{
  "horizontal_flip": true,
  "activation": "gelu",
  "fused_qkv": true,
  "bias": "all",
  "parallel_block": false,
  "moe_every": 1,
  "expert_mlp_ratio": 0.25,
  "one_sided": true,
  "grad_clip": 1.0,
  "epochs": 15.5,
  "adamw_weight_decay_other_params": 0.05
}
Rows from block 5 of a small multi-label image tagger, named by matrix and row number. Rows with one number within an expert belong to one neuron, the router's apart. Each number is 50 + 15 x the weight over its row's rms, rounded and kept within 0 to 99. All counts start at 0.
Before each expert's rows are labels from the 100 images, of 14976, where the router gives the expert most weight on average: "responds to" is what is common among them. Only what is clearly more common there than usual is listed. The data: photos of arthropod specimens (BIOSCAN-5M).
# router: router (model.blocks.5.mlp.router.weight, 8x160, trained with AdamW), inputs 96-127
# up: expert up (model.blocks.5.mlp.up, 8x32x160), inputs 96-127
# down: expert down (model.blocks.5.mlp.down, 8x160x32, transposed), outputs 96-127

# expert 2
responds to: order Hemiptera; family Aleyrodidae
router.2:69 48 47 38 64 44 42 70 71 86 67 51 62 25 57 51 65 33 40 40 50 60 90 66 30 34 53 56 31 17 43 40
up.0:50 67 55 58 49 46 48 62 22 58 55 58 82 88 44 36 81 38 48 65 25 66 50 38 27 59 59 65 34 46 08 50
down.0:52 51 40 77 72 60 45 55 62 21 33 52 66 57 40 41 50 51 48 55 51 21 45 51 48 49 68 77 59 45 54 36
up.1:42 38 39 60 58 40 63 38 28 62 30 27 41 51 58 30 40 34 38 76 38 32 25 53 49 68 44 27 59 56 37 65
down.1:22 57 44 34 82 29 50 25 56 50 24 52 43 48 48 47 64 42 43 66 64 56 45 51 69 39 53 48 57 43 53 26
up.2:70 56 12 36 73 29 68 64 45 62 72 32 50 69 62 60 48 61 44 42 65 28 32 43 62 51 44 32 43 42 50 44
down.2:37 65 90 63 56 47 46 48 45 32 50 48 40 43 72 69 37 65 36 53 57 57 52 56 27 44 32 40 48 47 48 44
up.3:43 72 45 68 35 68 39 68 56 46 30 56 40 61 31 28 63 48 46 51 45 61 52 66 34 65 45 67 13 52 34 17
down.3:47 66 49 51 69 40 28 59 49 59 47 66 60 53 53 46 72 72 25 55 12 28 66 42 33 49 87 82 73 38 47 36
up.4:66 56 65 54 45 45 56 91 43 46 54 39 66 38 75 66 62 29 42 54 90 49 43 30 76 33 61 47 52 53 30 50
down.4:48 26 77 10 71 66 35 58 50 71 38 54 53 66 42 57 58 61 46 39 43 49 64 48 66 53 47 43 57 75 33 45
up.5:29 17 60 00 59 45 35 43 87 49 48 45 60 76 56 36 59 50 46 28 43 56 56 48 55 78 58 69 44 51 53 68
down.5:50 40 40 60 47 44 81 56 49 57 70 54 43 51 70 57 39 37 38 31 58 46 21 53 44 32 78 65 45 37 40 47
up.6:63 64 54 67 48 60 28 52 66 60 55 58 59 68 59 44 42 60 71 65 52 58 74 80 55 27 56 46 54 47 66 34
down.6:49 49 34 21 26 61 66 26 36 27 34 79 67 48 44 47 50 48 23 55 65 75 32 14 45 41 63 43 65 54 44 45
up.7:46 66 35 23 88 33 67 35 41 53 32 34 54 48 58 35 52 47 29 59 58 25 37 57 54 51 45 69 63 66 49 48
down.7:53 26 84 51 26 38 57 66 69 54 60 18 26 51 68 86 36 49 50 70 65 53 41 66 36 27 32 54 60 75 64 65
up.8:39 56 46 36 52 39 35 32 52 51 36 60 25 47 62 17 41 61 41 46 60 50 71 42 79 50 39 36 44 55 46 76
down.8:56 52 90 69 58 60 62 36 60 44 78 22 37 51 52 55 78 61 59 58 40 35 63 34 45 69 57 44 44 53 58 51
up.9:67 49 75 67 62 60 80 62 54 43 57 34 53 62 33 67 55 47 68 53 52 42 51 69 34 46 60 48 56 44 27 22
down.9:48 44 41 45 59 50 56 58 55 48 38 61 66 56 43 86 69 47 44 29 64 70 48 58 27 53 64 44 52 23 64 25
up.10:43 67 49 16 33 56 40 54 36 57 58 66 18 44 56 35 41 74 70 39 66 56 40 35 76 50 43 24 35 54 73 63
down.10:32 38 63 59 40 79 62 67 31 64 43 49 54 44 43 79 54 55 57 46 58 59 45 53 57 50 57 28 53 47 81 39
up.11:53 58 33 41 41 32 61 42 37 50 49 37 51 52 44 76 52 60 44 38 77 42 03 42 84 25 49 50 66 50 62 64
down.11:37 28 42 54 33 35 31 42 35 55 61 74 16 52 52 41 60 79 54 71 35 43 51 52 73 56 23 42 60 54 59 40
up.12:49 82 31 11 37 51 46 63 34 42 39 51 44 56 56 26 61 40 52 61 31 43 45 49 68 50 25 59 67 66 54 54
down.12:53 54 39 55 54 36 46 37 55 17 38 25 48 48 51 22 39 54 46 74 51 46 40 50 77 38 44 21 68 68 36 55
up.13:52 67 56 58 45 38 45 38 89 37 53 52 27 30 32 51 56 25 68 67 49 44 76 53 44 40 31 57 48 61 68 55
down.13:59 65 47 25 48 13 37 51 62 36 32 69 65 63 23 63 46 58 64 41 64 73 05 47 63 66 35 74 18 60 35 49
up.14:64 62 77 50 64 59 54 52 49 37 49 43 43 27 47 48 33 34 55 57 83 28 62 59 57 33 54 35 45 39 50 61
down.14:69 72 55 32 62 49 71 44 59 67 57 42 58 00 22 54 71 55 52 31 34 29 26 40 65 30 12 63 46 29 43 56
up.15:38 43 64 64 37 59 57 37 38 58 47 67 41 76 52 47 44 75 65 75 35 61 64 37 52 65 52 26 52 44 66 44
down.15:81 57 40 51 75 55 30 74 53 63 74 55 65 67 59 47 66 57 33 19 23 45 63 50 50 30 56 53 23 42 39 83
up.16:35 35 33 81 49 64 63 30 54 64 42 29 20 48 65 36 21 64 51 42 31 24 72 35 50 29 39 28 60 38 76 66
down.16:35 39 58 48 35 58 54 66 67 59 68 60 34 42 47 75 36 67 75 21 50 50 58 72 28 72 29 38 49 45 54 48
up.17:56 49 50 69 46 63 74 57 49 28 69 36 37 49 63 61 32 50 69 32 73 44 53 18 74 40 14 28 71 58 52 44
down.17:43 34 60 26 42 43 09 42 47 34 52 28 76 66 53 43 63 43 55 48 32 55 42 53 66 27 38 66 71 58 60 80
up.18:36 50 54 50 55 62 66 57 36 55 12 48 47 44 30 37 37 65 61 65 56 61 28 31 38 58 47 34 52 52 63 34
down.18:54 56 43 21 47 18 33 24 57 46 44 50 52 65 53 21 62 21 38 65 51 37 58 67 37 46 58 62 32 71 42 76
up.19:41 56 37 33 64 46 39 43 57 48 34 52 32 54 34 34 74 59 58 72 67 47 51 24 56 79 15 66 59 65 67 39
down.19:56 48 25 27 75 68 45 43 45 62 40 28 58 74 37 47 32 31 56 47 56 30 37 57 57 34 54 50 72 78 90 48
up.20:53 78 56 72 36 41 45 65 37 59 53 51 29 53 71 40 53 41 55 59 66 38 52 22 51 52 38 39 66 35 58 41
down.20:54 60 23 51 41 61 45 50 23 53 60 61 76 68 41 61 55 49 24 61 44 67 18 82 58 50 56 68 42 41 31 40
up.21:58 52 57 62 72 52 63 43 30 54 46 25 75 46 40 51 68 38 44 75 60 56 37 36 43 51 60 62 68 69 52 36
down.21:47 52 48 35 36 53 36 53 71 49 66 57 37 43 27 28 12 73 72 43 51 63 76 44 44 25 57 35 54 62 75 53
up.22:46 65 44 67 52 40 39 71 33 35 54 66 55 94 61 46 43 56 36 75 29 47 22 63 37 41 60 31 64 59 44 45
down.22:43 49 41 62 21 56 43 49 69 36 68 58 30 35 77 40 34 59 58 70 62 51 42 74 56 33 43 60 50 44 27 69

# expert 0
responds to: order Hemiptera
router.0:87 75 68 45 56 46 34 68 19 34 46 63 79 33 37 60 69 51 23 48 48 45 27 75 69 61 32 44 50 55 35 59
up.0:32 46 79 68 29 54 65 59 66 55 64 27 34 50 76 58 39 60 57 28 74 41 46 62 45 36 64 39 65 73 56 31
down.0:56 50 33 62 27 39 52 25 54 41 65 11 62 41 56 80 46 43 57 39 47 51 30 64 46 53 42 27 37 56 44 59
up.1:36 57 56 55 52 44 79 55 45 52 54 33 72 51 62 59 79 23 47 60 65 50 36 53 37 65 64 71 66 50 42 21
down.1:41 37 36 40 30 39 38 53 65 66 41 69 55 28 40 36 41 52 66 59 50 64 63 44 46 61 62 55 79 54 48 44
up.2:73 32 28 47 67 34 92 30 44 70 57 18 59 52 52 58 56 46 56 45 85 58 55 57 52 23 47 60 50 40 48 36
down.2:63 57 51 36 73 69 39 62 43 64 46 57 67 42 60 44 28 47 62 42 50 48 34 75 61 42 66 28 27 52 40 34
up.3:13 38 60 61 26 63 53 52 75 33 46 55 36 48 51 64 59 39 61 55 60 57 48 67 55 61 83 39 35 59 55 26
down.3:50 30 60 70 53 41 37 53 53 78 83 46 40 40 61 57 43 56 68 53 46 53 54 55 60 73 63 33 65 42 55 60
up.4:55 37 40 62 54 61 77 56 38 39 47 25 65 68 77 73 58 27 40 44 73 52 48 50 47 44 50 46 55 59 44 18
down.4:74 43 40 46 54 44 86 71 51 52 46 35 64 20 40 58 70 43 56 38 59 71 63 44 22 42 55 24 41 45 36 51
up.5:43 66 49 65 55 42 60 33 43 40 74 31 65 69 57 43 41 48 18 54 35 38 42 39 32 57 54 55 53 46 35 58
down.5:36 41 32 38 44 46 43 41 56 58 56 74 45 73 69 58 50 60 55 49 81 59 26 51 58 44 37 32 32 35 40 80
up.6:57 59 42 60 41 54 29 50 56 37 41 53 70 44 37 33 47 45 49 56 21 79 64 59 50 58 36 48 64 50 57 69
down.6:40 67 87 64 46 21 27 46 68 55 58 50 47 29 37 44 68 33 68 38 44 64 58 71 59 73 82 52 47 35 40 68
up.7:63 52 34 24 46 56 24 44 55 70 63 56 19 14 47 30 35 54 56 30 46 49 74 59 67 28 43 56 46 36 50 83
down.7:59 35 62 66 68 24 30 44 80 31 42 91 42 32 34 48 44 42 45 57 32 66 66 43 50 65 74 54 56 64 60 63
up.8:71 53 43 46 61 36 77 54 51 55 30 21 63 53 40 51 46 35 41 45 71 45 50 62 41 21 57 42 78 11 45 73
down.8:49 67 35 49 41 60 58 60 44 38 56 28 61 58 33 57 43 92 32 58 53 61 41 67 39 31 75 51 80 57 35 45
up.9:73 27 26 54 57 54 84 58 55 81 65 37 78 49 46 55 49 39 45 54 39 47 52 46 40 55 63 42 45 30 42 32
down.9:45 36 71 46 58 37 46 39 62 50 44 38 39 54 50 71 33 52 70 57 59 57 33 61 45 55 77 52 28 53 71 43
up.10:46 63 32 54 22 64 49 59 55 24 23 55 67 40 58 55 38 56 47 69 72 59 27 53 63 70 53 14 70 49 40 29
down.10:68 30 55 53 69 47 47 53 57 39 39 31 32 78 41 45 27 53 47 37 46 38 73 64 53 38 54 53 46 80 49 25
up.11:64 52 41 58 40 62 56 65 44 48 53 39 43 40 66 33 49 41 63 44 63 39 60 53 49 37 63 31 67 38 58 77
down.11:57 63 65 47 24 47 42 34 64 38 57 52 36 35 54 45 73 53 55 70 59 49 52 63 31 28 38 74 57 42 46 55
up.12:44 51 47 86 45 54 68 39 54 74 58 15 48 51 38 50 51 62 68 60 52 40 56 56 31 31 72 36 61 43 45 37
down.12:71 32 66 61 28 52 30 45 43 46 36 75 52 67 57 51 62 34 53 48 87 51 50 43 47 58 41 40 54 72 47 51
up.13:36 55 48 57 24 71 45 40 39 65 48 49 50 46 35 61 41 34 58 55 71 69 49 69 46 53 45 21 68 54 49 49
down.13:66 77 58 60 64 82 51 52 76 34 55 76 38 61 43 26 38 52 41 41 26 06 52 43 45 47 32 52 26 43 72 45
up.14:27 34 68 43 51 32 39 29 68 71 24 43 13 42 49 68 07 70 58 44 86 50 55 48 60 30 50 40 54 60 62 73
down.14:16 59 50 23 49 34 31 59 45 40 34 38 37 84 28 28 49 65 62 40 22 39 58 41 74 99 52 61 51 55 50 48
up.15:68 63 43 54 50 67 83 78 26 32 61 37 63 71 69 62 65 63 37 59 46 41 36 48 50 42 62 39 55 38 39 41
down.15:58 29 60 54 67 21 32 31 46 30 60 35 60 67 51 78 63 37 63 32 63 50 56 45 60 53 30 52 54 44 25 84
up.16:64 49 38 56 52 58 49 75 55 72 61 42 50 42 60 58 33 75 60 57 77 31 47 58 53 33 48 15 45 23 61 36
down.16:86 31 36 63 41 44 55 45 41 59 62 64 39 34 56 56 68 61 64 61 53 56 56 20 42 55 33 47 24 18 51 62
up.17:40 63 52 53 53 37 56 45 31 52 67 58 39 30 71 42 63 53 25 57 42 31 35 33 74 85 44 43 65 47 41 47
down.17:55 40 58 47 55 61 56 48 70 84 88 29 63 34 54 39 52 71 44 29 56 61 59 52 58 39 71 85 42 24 38 61
up.18:51 36 46 38 74 35 49 35 48 23 50 40 23 68 38 57 32 76 33 43 64 37 45 38 54 86 50 59 38 80 40 73
down.18:64 70 38 44 55 36 35 24 47 45 61 54 40 39 42 59 76 25 56 65 77 43 58 71 68 37 27 50 12 55 53 32
up.19:73 62 27 28 71 54 35 56 46 56 28 58 72 36 13 49 43 64 41 61 27 38 44 53 50 65 57 53 56 23 61 59
down.19:61 38 50 37 73 44 52 65 14 41 34 80 48 72 38 38 65 64 40 51 40 38 71 32 62 51 33 52 43 71 27 71
up.20:42 56 60 46 41 49 45 60 63 30 67 64 43 73 41 33 42 74 64 39 51 43 40 27 44 44 56 29 29 41 54 63
down.20:60 36 56 24 36 70 40 86 66 67 40 58 58 64 74 50 35 71 65 34 58 64 34 32 47 28 69 35 32 67 59 49
up.21:47 42 36 67 59 38 26 45 54 34 23 48 34 56 32 38 52 30 54 66 78 62 73 34 56 57 32 54 34 35 39 35
down.21:56 56 58 41 43 52 59 33 44 43 52 56 64 44 85 61 63 58 82 58 55 44 54 52 52 41 49 23 78 69 58 61
up.22:53 70 67 57 38 69 47 56 36 25 51 56 59 41 61 58 69 66 54 64 40 54 41 91 52 68 20 55 63 44 65 44
down.22:36 44 37 75 57 54 46 37 49 16 30 47 44 49 32 51 36 71 31 66 50 36 67 52 53 64 42 53 38 24 53 19

# expert 3
responds to: order Coleoptera
router.3:47 54 83 44 20 47 56 58 47 50 53 39 33 39 65 50 25 69 53 44 43 43 43 46 51 41 26 16 54 44 57 65
up.0:81 36 43 55 54 46 38 82 46 48 72 51 28 37 64 53 52 49 67 58 60 42 63 48 29 55 51 45 34 27 56 38
down.0:59 42 42 35 41 51 39 37 42 71 59 59 37 16 38 54 57 45 64 52 52 72 49 29 45 53 36 44 34 07 49 58
up.1:62 23 50 76 74 63 56 64 45 64 62 43 63 39 51 62 48 23 46 68 79 40 54 63 43 58 63 55 34 83 39 26
down.1:64 58 14 40 84 62 64 37 58 59 48 38 61 36 50 40 32 76 45 41 49 68 73 49 13 10 75 50 54 60 66 31
up.2:27 61 53 63 30 80 25 43 49 37 41 45 59 46 48 58 47 49 59 40 76 65 46 70 33 68 67 47 27 65 58 53
down.2:57 19 60 57 41 70 62 45 44 49 38 37 45 62 41 31 45 33 65 48 50 36 79 54 17 47 49 48 46 28 31 40
up.3:32 54 48 27 33 31 25 29 71 47 61 62 22 26 37 37 59 60 69 51 38 75 53 60 58 64 56 61 35 45 59 53
down.3:42 60 29 48 58 62 63 03 49 34 51 46 38 72 73 48 79 68 43 46 63 74 38 43 65 43 66 52 49 42 68 58
up.4:44 13 41 61 47 61 77 81 52 62 41 35 68 42 33 39 49 40 55 47 54 13 61 51 50 58 50 51 12 21 65 27
down.4:36 54 65 59 42 52 52 59 59 65 41 55 30 51 79 43 38 72 48 63 59 53 69 61 48 65 35 25 39 51 48 24
up.5:47 67 57 53 59 47 63 53 45 69 71 38 65 66 64 42 23 68 56 47 38 19 52 44 68 27 54 48 37 44 57 41
down.5:42 47 47 36 73 57 51 47 72 36 56 68 43 37 73 54 78 55 50 56 50 40 23 67 51 29 60 46 31 50 78 33
up.6:71 62 53 76 50 63 50 71 49 38 47 44 63 83 55 70 53 56 49 64 66 42 43 53 23 69 62 50 42 54 49 22
down.6:77 43 26 38 55 61 39 41 58 53 54 54 54 37 54 56 65 59 63 13 35 63 49 20 78 42 61 61 51 16 32 66
up.7:55 63 72 31 60 17 61 47 42 57 69 35 44 68 56 37 61 52 36 46 45 37 57 60 35 41 50 78 43 36 31 56
down.7:40 16 59 53 58 54 65 31 24 30 33 33 60 81 52 53 30 72 11 78 61 68 50 67 47 78 41 65 63 95 39 26
up.8:26 70 73 43 19 37 41 55 63 55 40 55 31 52 52 54 34 53 50 42 53 48 47 41 39 63 53 30 53 56 54 69
down.8:40 67 43 47 27 32 38 60 84 63 84 56 49 25 62 61 46 57 68 80 61 60 62 47 24 32 64 49 62 52 76 50
up.9:66 43 47 28 55 45 38 45 59 48 56 49 28 54 49 49 46 49 67 42 69 61 42 50 47 30 34 40 36 27 49 71
down.9:30 76 48 51 36 24 49 52 60 59 66 37 49 47 55 53 88 73 55 53 41 72 49 44 38 49 60 64 28 49 47 63
up.10:35 61 34 78 45 73 55 38 44 57 46 39 43 51 51 46 44 33 60 70 77 45 57 66 50 52 63 28 35 61 42 24
down.10:51 70 73 64 26 43 46 58 47 37 55 50 71 61 59 56 63 37 60 43 27 50 22 56 33 60 72 68 66 41 27 55
up.11:31 60 56 56 47 41 44 53 40 36 63 64 63 46 58 65 52 59 56 55 67 59 27 65 75 63 50 65 45 85 35 44
down.11:35 40 57 75 56 46 49 50 38 29 36 26 49 76 21 35 59 39 41 67 20 31 65 39 57 99 47 37 63 44 35 52
up.12:57 49 70 59 84 30 72 62 27 51 59 33 54 79 66 76 58 51 34 38 70 36 37 35 31 64 63 59 49 51 25 44
down.12:54 64 56 33 31 74 19 73 18 62 51 56 78 44 63 55 55 33 37 48 29 49 82 65 49 46 38 45 41 84 30 29
up.13:45 68 27 20 44 28 48 31 52 00 51 49 56 96 53 38 45 56 41 71 62 42 49 62 65 31 48 56 47 66 39 36
down.13:71 39 19 45 70 44 69 61 42 30 36 40 59 62 28 77 69 41 36 52 63 56 42 65 70 63 49 62 56 29 48 53
up.14:60 40 42 66 24 84 08 45 57 64 33 62 36 50 37 57 29 44 72 59 40 87 64 61 74 42 56 31 49 77 53 51
down.14:34 39 37 57 44 46 66 46 57 34 32 48 56 73 57 42 60 54 56 02 50 41 61 37 56 69 50 47 65 69 45 67
up.15:58 53 31 24 66 74 33 64 57 30 47 70 65 66 38 36 54 62 60 57 35 41 45 32 58 53 51 46 44 47 71 50
down.15:26 50 61 43 57 51 22 50 54 71 31 73 31 57 44 56 27 58 25 78 66 51 39 51 64 47 47 17 50 47 65 36
up.16:56 06 61 62 46 48 75 66 69 65 55 27 70 45 52 67 42 47 56 39 48 58 59 40 40 38 59 30 50 38 63 54
down.16:78 36 30 40 51 59 46 38 54 87 69 42 57 41 38 41 79 40 49 56 66 67 33 54 61 16 53 70 55 46 49 61
up.17:41 60 28 33 44 61 40 57 39 36 45 62 41 22 73 18 59 41 41 71 24 40 62 45 43 58 40 46 65 21 64 44
down.17:60 36 35 16 46 60 36 60 65 35 43 85 84 62 51 57 36 67 49 05 55 80 41 56 52 69 62 55 55 33 26 66
up.18:53 43 41 49 50 55 60 52 45 60 76 54 46 46 77 55 48 58 62 39 38 24 41 31 33 33 36 41 78 17 71 55
down.18:67 44 44 37 64 39 85 76 50 61 57 58 49 32 65 54 41 57 45 30 68 47 46 31 47 36 74 55 38 26 52 23
up.19:49 43 28 38 35 81 34 46 63 68 67 45 30 29 40 45 64 12 48 63 87 62 58 65 73 40 39 48 20 64 72 47
down.19:46 53 50 69 48 66 59 34 56 54 26 46 80 67 42 43 44 57 27 43 51 76 49 50 33 54 75 61 54 45 36 28
up.20:64 41 64 71 32 57 62 51 35 47 33 43 37 37 28 58 49 58 68 66 27 49 54 61 39 45 39 54 77 52 60 36
down.20:65 61 50 60 22 69 48 67 72 26 43 57 38 40 47 56 45 63 57 34 87 74 34 34 41 57 55 56 37 70 40 55
up.21:34 22 50 83 32 66 76 15 46 67 55 35 82 44 67 53 39 21 31 45 45 63 63 65 38 32 63 15 62 33 44 49
down.21:44 51 54 45 53 54 14 48 34 48 48 70 46 64 30 37 11 00 45 41 62 46 72 43 35 68 60 49 68 51 55 61
up.22:53 55 60 58 16 58 43 64 68 39 80 62 52 73 49 48 48 58 57 59 23 50 50 58 30 52 36 57 41 73 41 36
down.22:55 42 51 76 47 56 36 57 43 50 45 62 31 24 66 42 37 45 47 86 57 36 54 33 51 76 58 35 69 31 53 27

# expert 1
responds to: order Coleoptera
router.1:42 32 51 11 60 43 49 34 46 67 87 70 58 38 24 62 68 49 60 59 46 59 30 23 47 47 63 80 68 71 39 50
up.0:90 53 42 58 73 30 49 79 46 62 55 44 50 44 70 44 62 15 43 34 68 32 49 39 48 44 53 51 62 36 48 52
down.0:50 44 47 45 46 67 74 41 52 39 57 38 51 68 66 46 43 65 39 52 40 45 69 38 74 43 40 39 33 72 63 67
up.1:37 41 37 44 47 59 24 65 57 64 43 78 31 21 60 45 42 60 66 54 56 37 62 38 83 42 47 37 76 60 75 34
down.1:37 23 30 37 26 32 19 35 37 44 35 83 43 53 37 35 48 52 55 57 69 57 35 45 38 69 43 56 47 60 47 54
up.2:54 66 62 53 46 23 54 52 40 38 62 63 54 50 37 43 67 42 68 46 59 62 46 54 47 78 33 50 48 51 28 60
down.2:54 54 29 45 26 46 36 43 74 37 48 84 43 36 79 44 53 49 60 44 65 84 52 47 43 51 63 68 60 41 60 37
up.3:63 37 58 56 63 56 51 40 51 48 56 57 52 41 56 31 45 66 28 46 44 12 59 45 72 38 46 41 62 37 47 66
down.3:43 47 52 30 43 48 36 28 61 47 31 63 40 23 46 44 54 67 40 34 37 68 74 38 79 40 63 69 57 31 44 67
up.4:48 40 78 76 61 46 62 58 75 51 51 36 26 49 66 53 51 47 58 13 59 37 58 57 37 64 40 56 65 48 72 55
down.4:35 49 43 52 42 56 56 46 59 31 58 60 40 16 56 44 45 24 72 48 60 55 20 39 43 69 56 46 47 77 44 49
up.5:62 57 36 45 52 30 45 65 61 55 54 39 48 62 39 63 48 80 35 31 50 57 33 46 58 67 44 50 64 34 42 72
down.5:53 44 73 83 38 49 56 59 67 71 35 23 40 43 88 48 63 33 32 63 42 38 65 70 66 54 53 48 67 59 40 32
up.6:19 28 37 50 53 37 55 27 49 30 38 49 37 33 65 31 53 50 49 68 37 66 70 25 39 58 39 46 38 65 73 33
down.6:50 27 74 45 45 52 28 70 56 17 40 64 37 88 66 79 37 44 53 32 72 54 52 75 32 59 54 65 46 42 55 49
up.7:68 21 33 70 64 37 62 54 63 51 73 37 57 54 66 42 53 20 52 37 58 55 69 52 66 44 54 42 45 10 17 53
down.7:53 75 43 44 63 32 40 55 59 55 60 30 57 32 46 31 38 53 40 35 41 50 46 58 39 33 69 69 34 52 52 44
up.8:46 51 40 54 56 60 77 56 04 62 74 46 45 62 90 53 52 61 46 64 38 38 59 30 42 52 51 41 44 31 59 28
down.8:22 47 43 37 28 34 41 65 44 64 34 60 74 42 45 30 39 54 67 45 59 60 59 23 63 63 69 64 60 74 46 62
up.9:64 28 26 50 48 57 37 46 47 10 39 77 50 25 62 34 57 39 35 72 30 57 57 49 74 52 46 48 45 67 18 49
down.9:69 50 59 61 74 36 62 72 38 53 62 24 62 61 53 33 25 37 53 18 37 50 58 55 33 62 41 48 49 57 31 52
up.10:53 15 18 52 26 54 60 44 67 20 54 49 60 48 37 40 65 39 68 54 66 55 58 29 56 72 31 46 32 51 47 46
down.10:30 30 43 45 39 28 45 06 64 52 72 35 41 08 60 60 30 37 47 59 60 68 48 81 42 27 43 49 82 33 50 41
up.11:10 75 65 65 23 36 46 40 54 41 69 50 32 49 76 29 63 34 50 49 41 46 82 49 44 47 35 41 59 45 46 47
down.11:45 78 43 58 65 37 51 60 72 42 47 64 39 53 45 41 40 56 46 50 53 51 25 89 73 50 48 67 24 56 61 35
up.12:40 55 57 74 33 46 55 29 57 46 35 39 48 36 19 46 22 42 58 67 42 59 60 84 32 21 64 48 80 49 43 40
down.12:35 47 44 38 39 31 57 45 34 49 54 62 34 35 33 50 60 83 38 69 38 51 67 46 53 52 29 38 25 25 48 56
up.13:63 47 63 51 67 48 31 40 33 64 68 56 56 44 53 65 70 24 67 39 78 77 45 53 69 58 44 56 44 41 35 40
down.13:49 52 25 32 50 51 49 46 49 54 45 63 64 53 33 26 46 54 35 39 23 35 61 44 69 33 57 33 54 23 26 49
up.14:31 47 61 61 45 54 56 73 72 66 52 47 51 62 23 52 23 60 90 41 44 44 45 44 60 47 41 44 17 74 58 38
down.14:72 71 58 36 56 48 49 63 73 21 38 46 52 50 62 70 34 40 68 10 66 67 27 55 29 45 43 43 34 26 65 55
up.15:33 59 50 50 44 49 64 71 45 39 15 39 61 48 62 47 64 63 52 62 43 55 49 32 36 90 42 45 80 50 58 27
down.15:44 51 39 29 51 60 32 54 47 36 25 76 30 15 49 47 51 64 60 60 66 50 55 36 52 53 39 61 27 54 66 72
up.16:63 37 60 66 51 23 73 80 47 60 36 45 59 68 42 61 67 26 71 54 46 51 46 60 36 53 55 55 62 46 37 57
down.16:44 61 67 49 36 18 42 31 53 56 66 67 31 56 62 42 43 50 66 31 51 44 55 61 61 47 28 50 36 38 52 65
up.17:41 44 65 61 56 62 87 52 29 57 45 41 59 40 43 41 51 29 36 48 42 29 41 20 77 46 40 37 67 67 47 63
down.17:42 47 23 64 26 35 62 28 91 49 62 63 60 31 67 52 65 46 54 65 70 49 52 63 38 54 11 59 68 52 54 32
up.18:61 46 51 48 58 54 69 48 15 76 34 35 47 53 23 51 50 26 53 57 38 36 57 70 38 36 35 42 77 29 48 57
down.18:58 49 45 52 38 72 41 49 56 47 63 64 64 73 32 56 67 50 47 43 45 61 54 71 55 43 39 36 25 27 40 62
up.19:54 75 45 43 66 08 66 38 48 31 61 41 58 43 62 52 82 50 20 37 44 57 44 52 42 55 22 55 58 59 25 83
down.19:59 55 65 66 56 66 67 62 52 70 40 65 48 41 19 45 45 29 66 51 39 44 64 25 46 41 66 29 64 30 69 43
up.20:52 29 49 37 49 64 49 32 29 39 63 54 44 60 38 50 53 64 53 41 39 49 52 62 60 34 49 32 70 28 58 46
down.20:36 91 89 42 59 86 24 49 33 44 37 55 43 68 49 61 49 41 67 55 60 42 49 64 49 65 59 38 59 69 56 61
up.21:46 50 17 51 50 46 75 53 25 55 69 49 61 42 39 53 42 69 52 89 19 37 53 46 65 31 50 40 72 36 46 26
down.21:49 26 44 63 51 45 43 55 69 61 54 44 47 57 45 66 37 45 52 62 48 44 37 27 41 36 36 35 64 42 91 45
up.22:71 21 21 32 63 67 66 64 48 58 49 43 42 55 41 53 59 66 49 36 61 40 30 16 57 78 28 48 68 45 66 45
down.22:27 37 69 81 58 60 70 38 48 44 39 31 35 45 62 62 45 63 53 72 61 56 38 46 44 73 46 45 53 54 89 15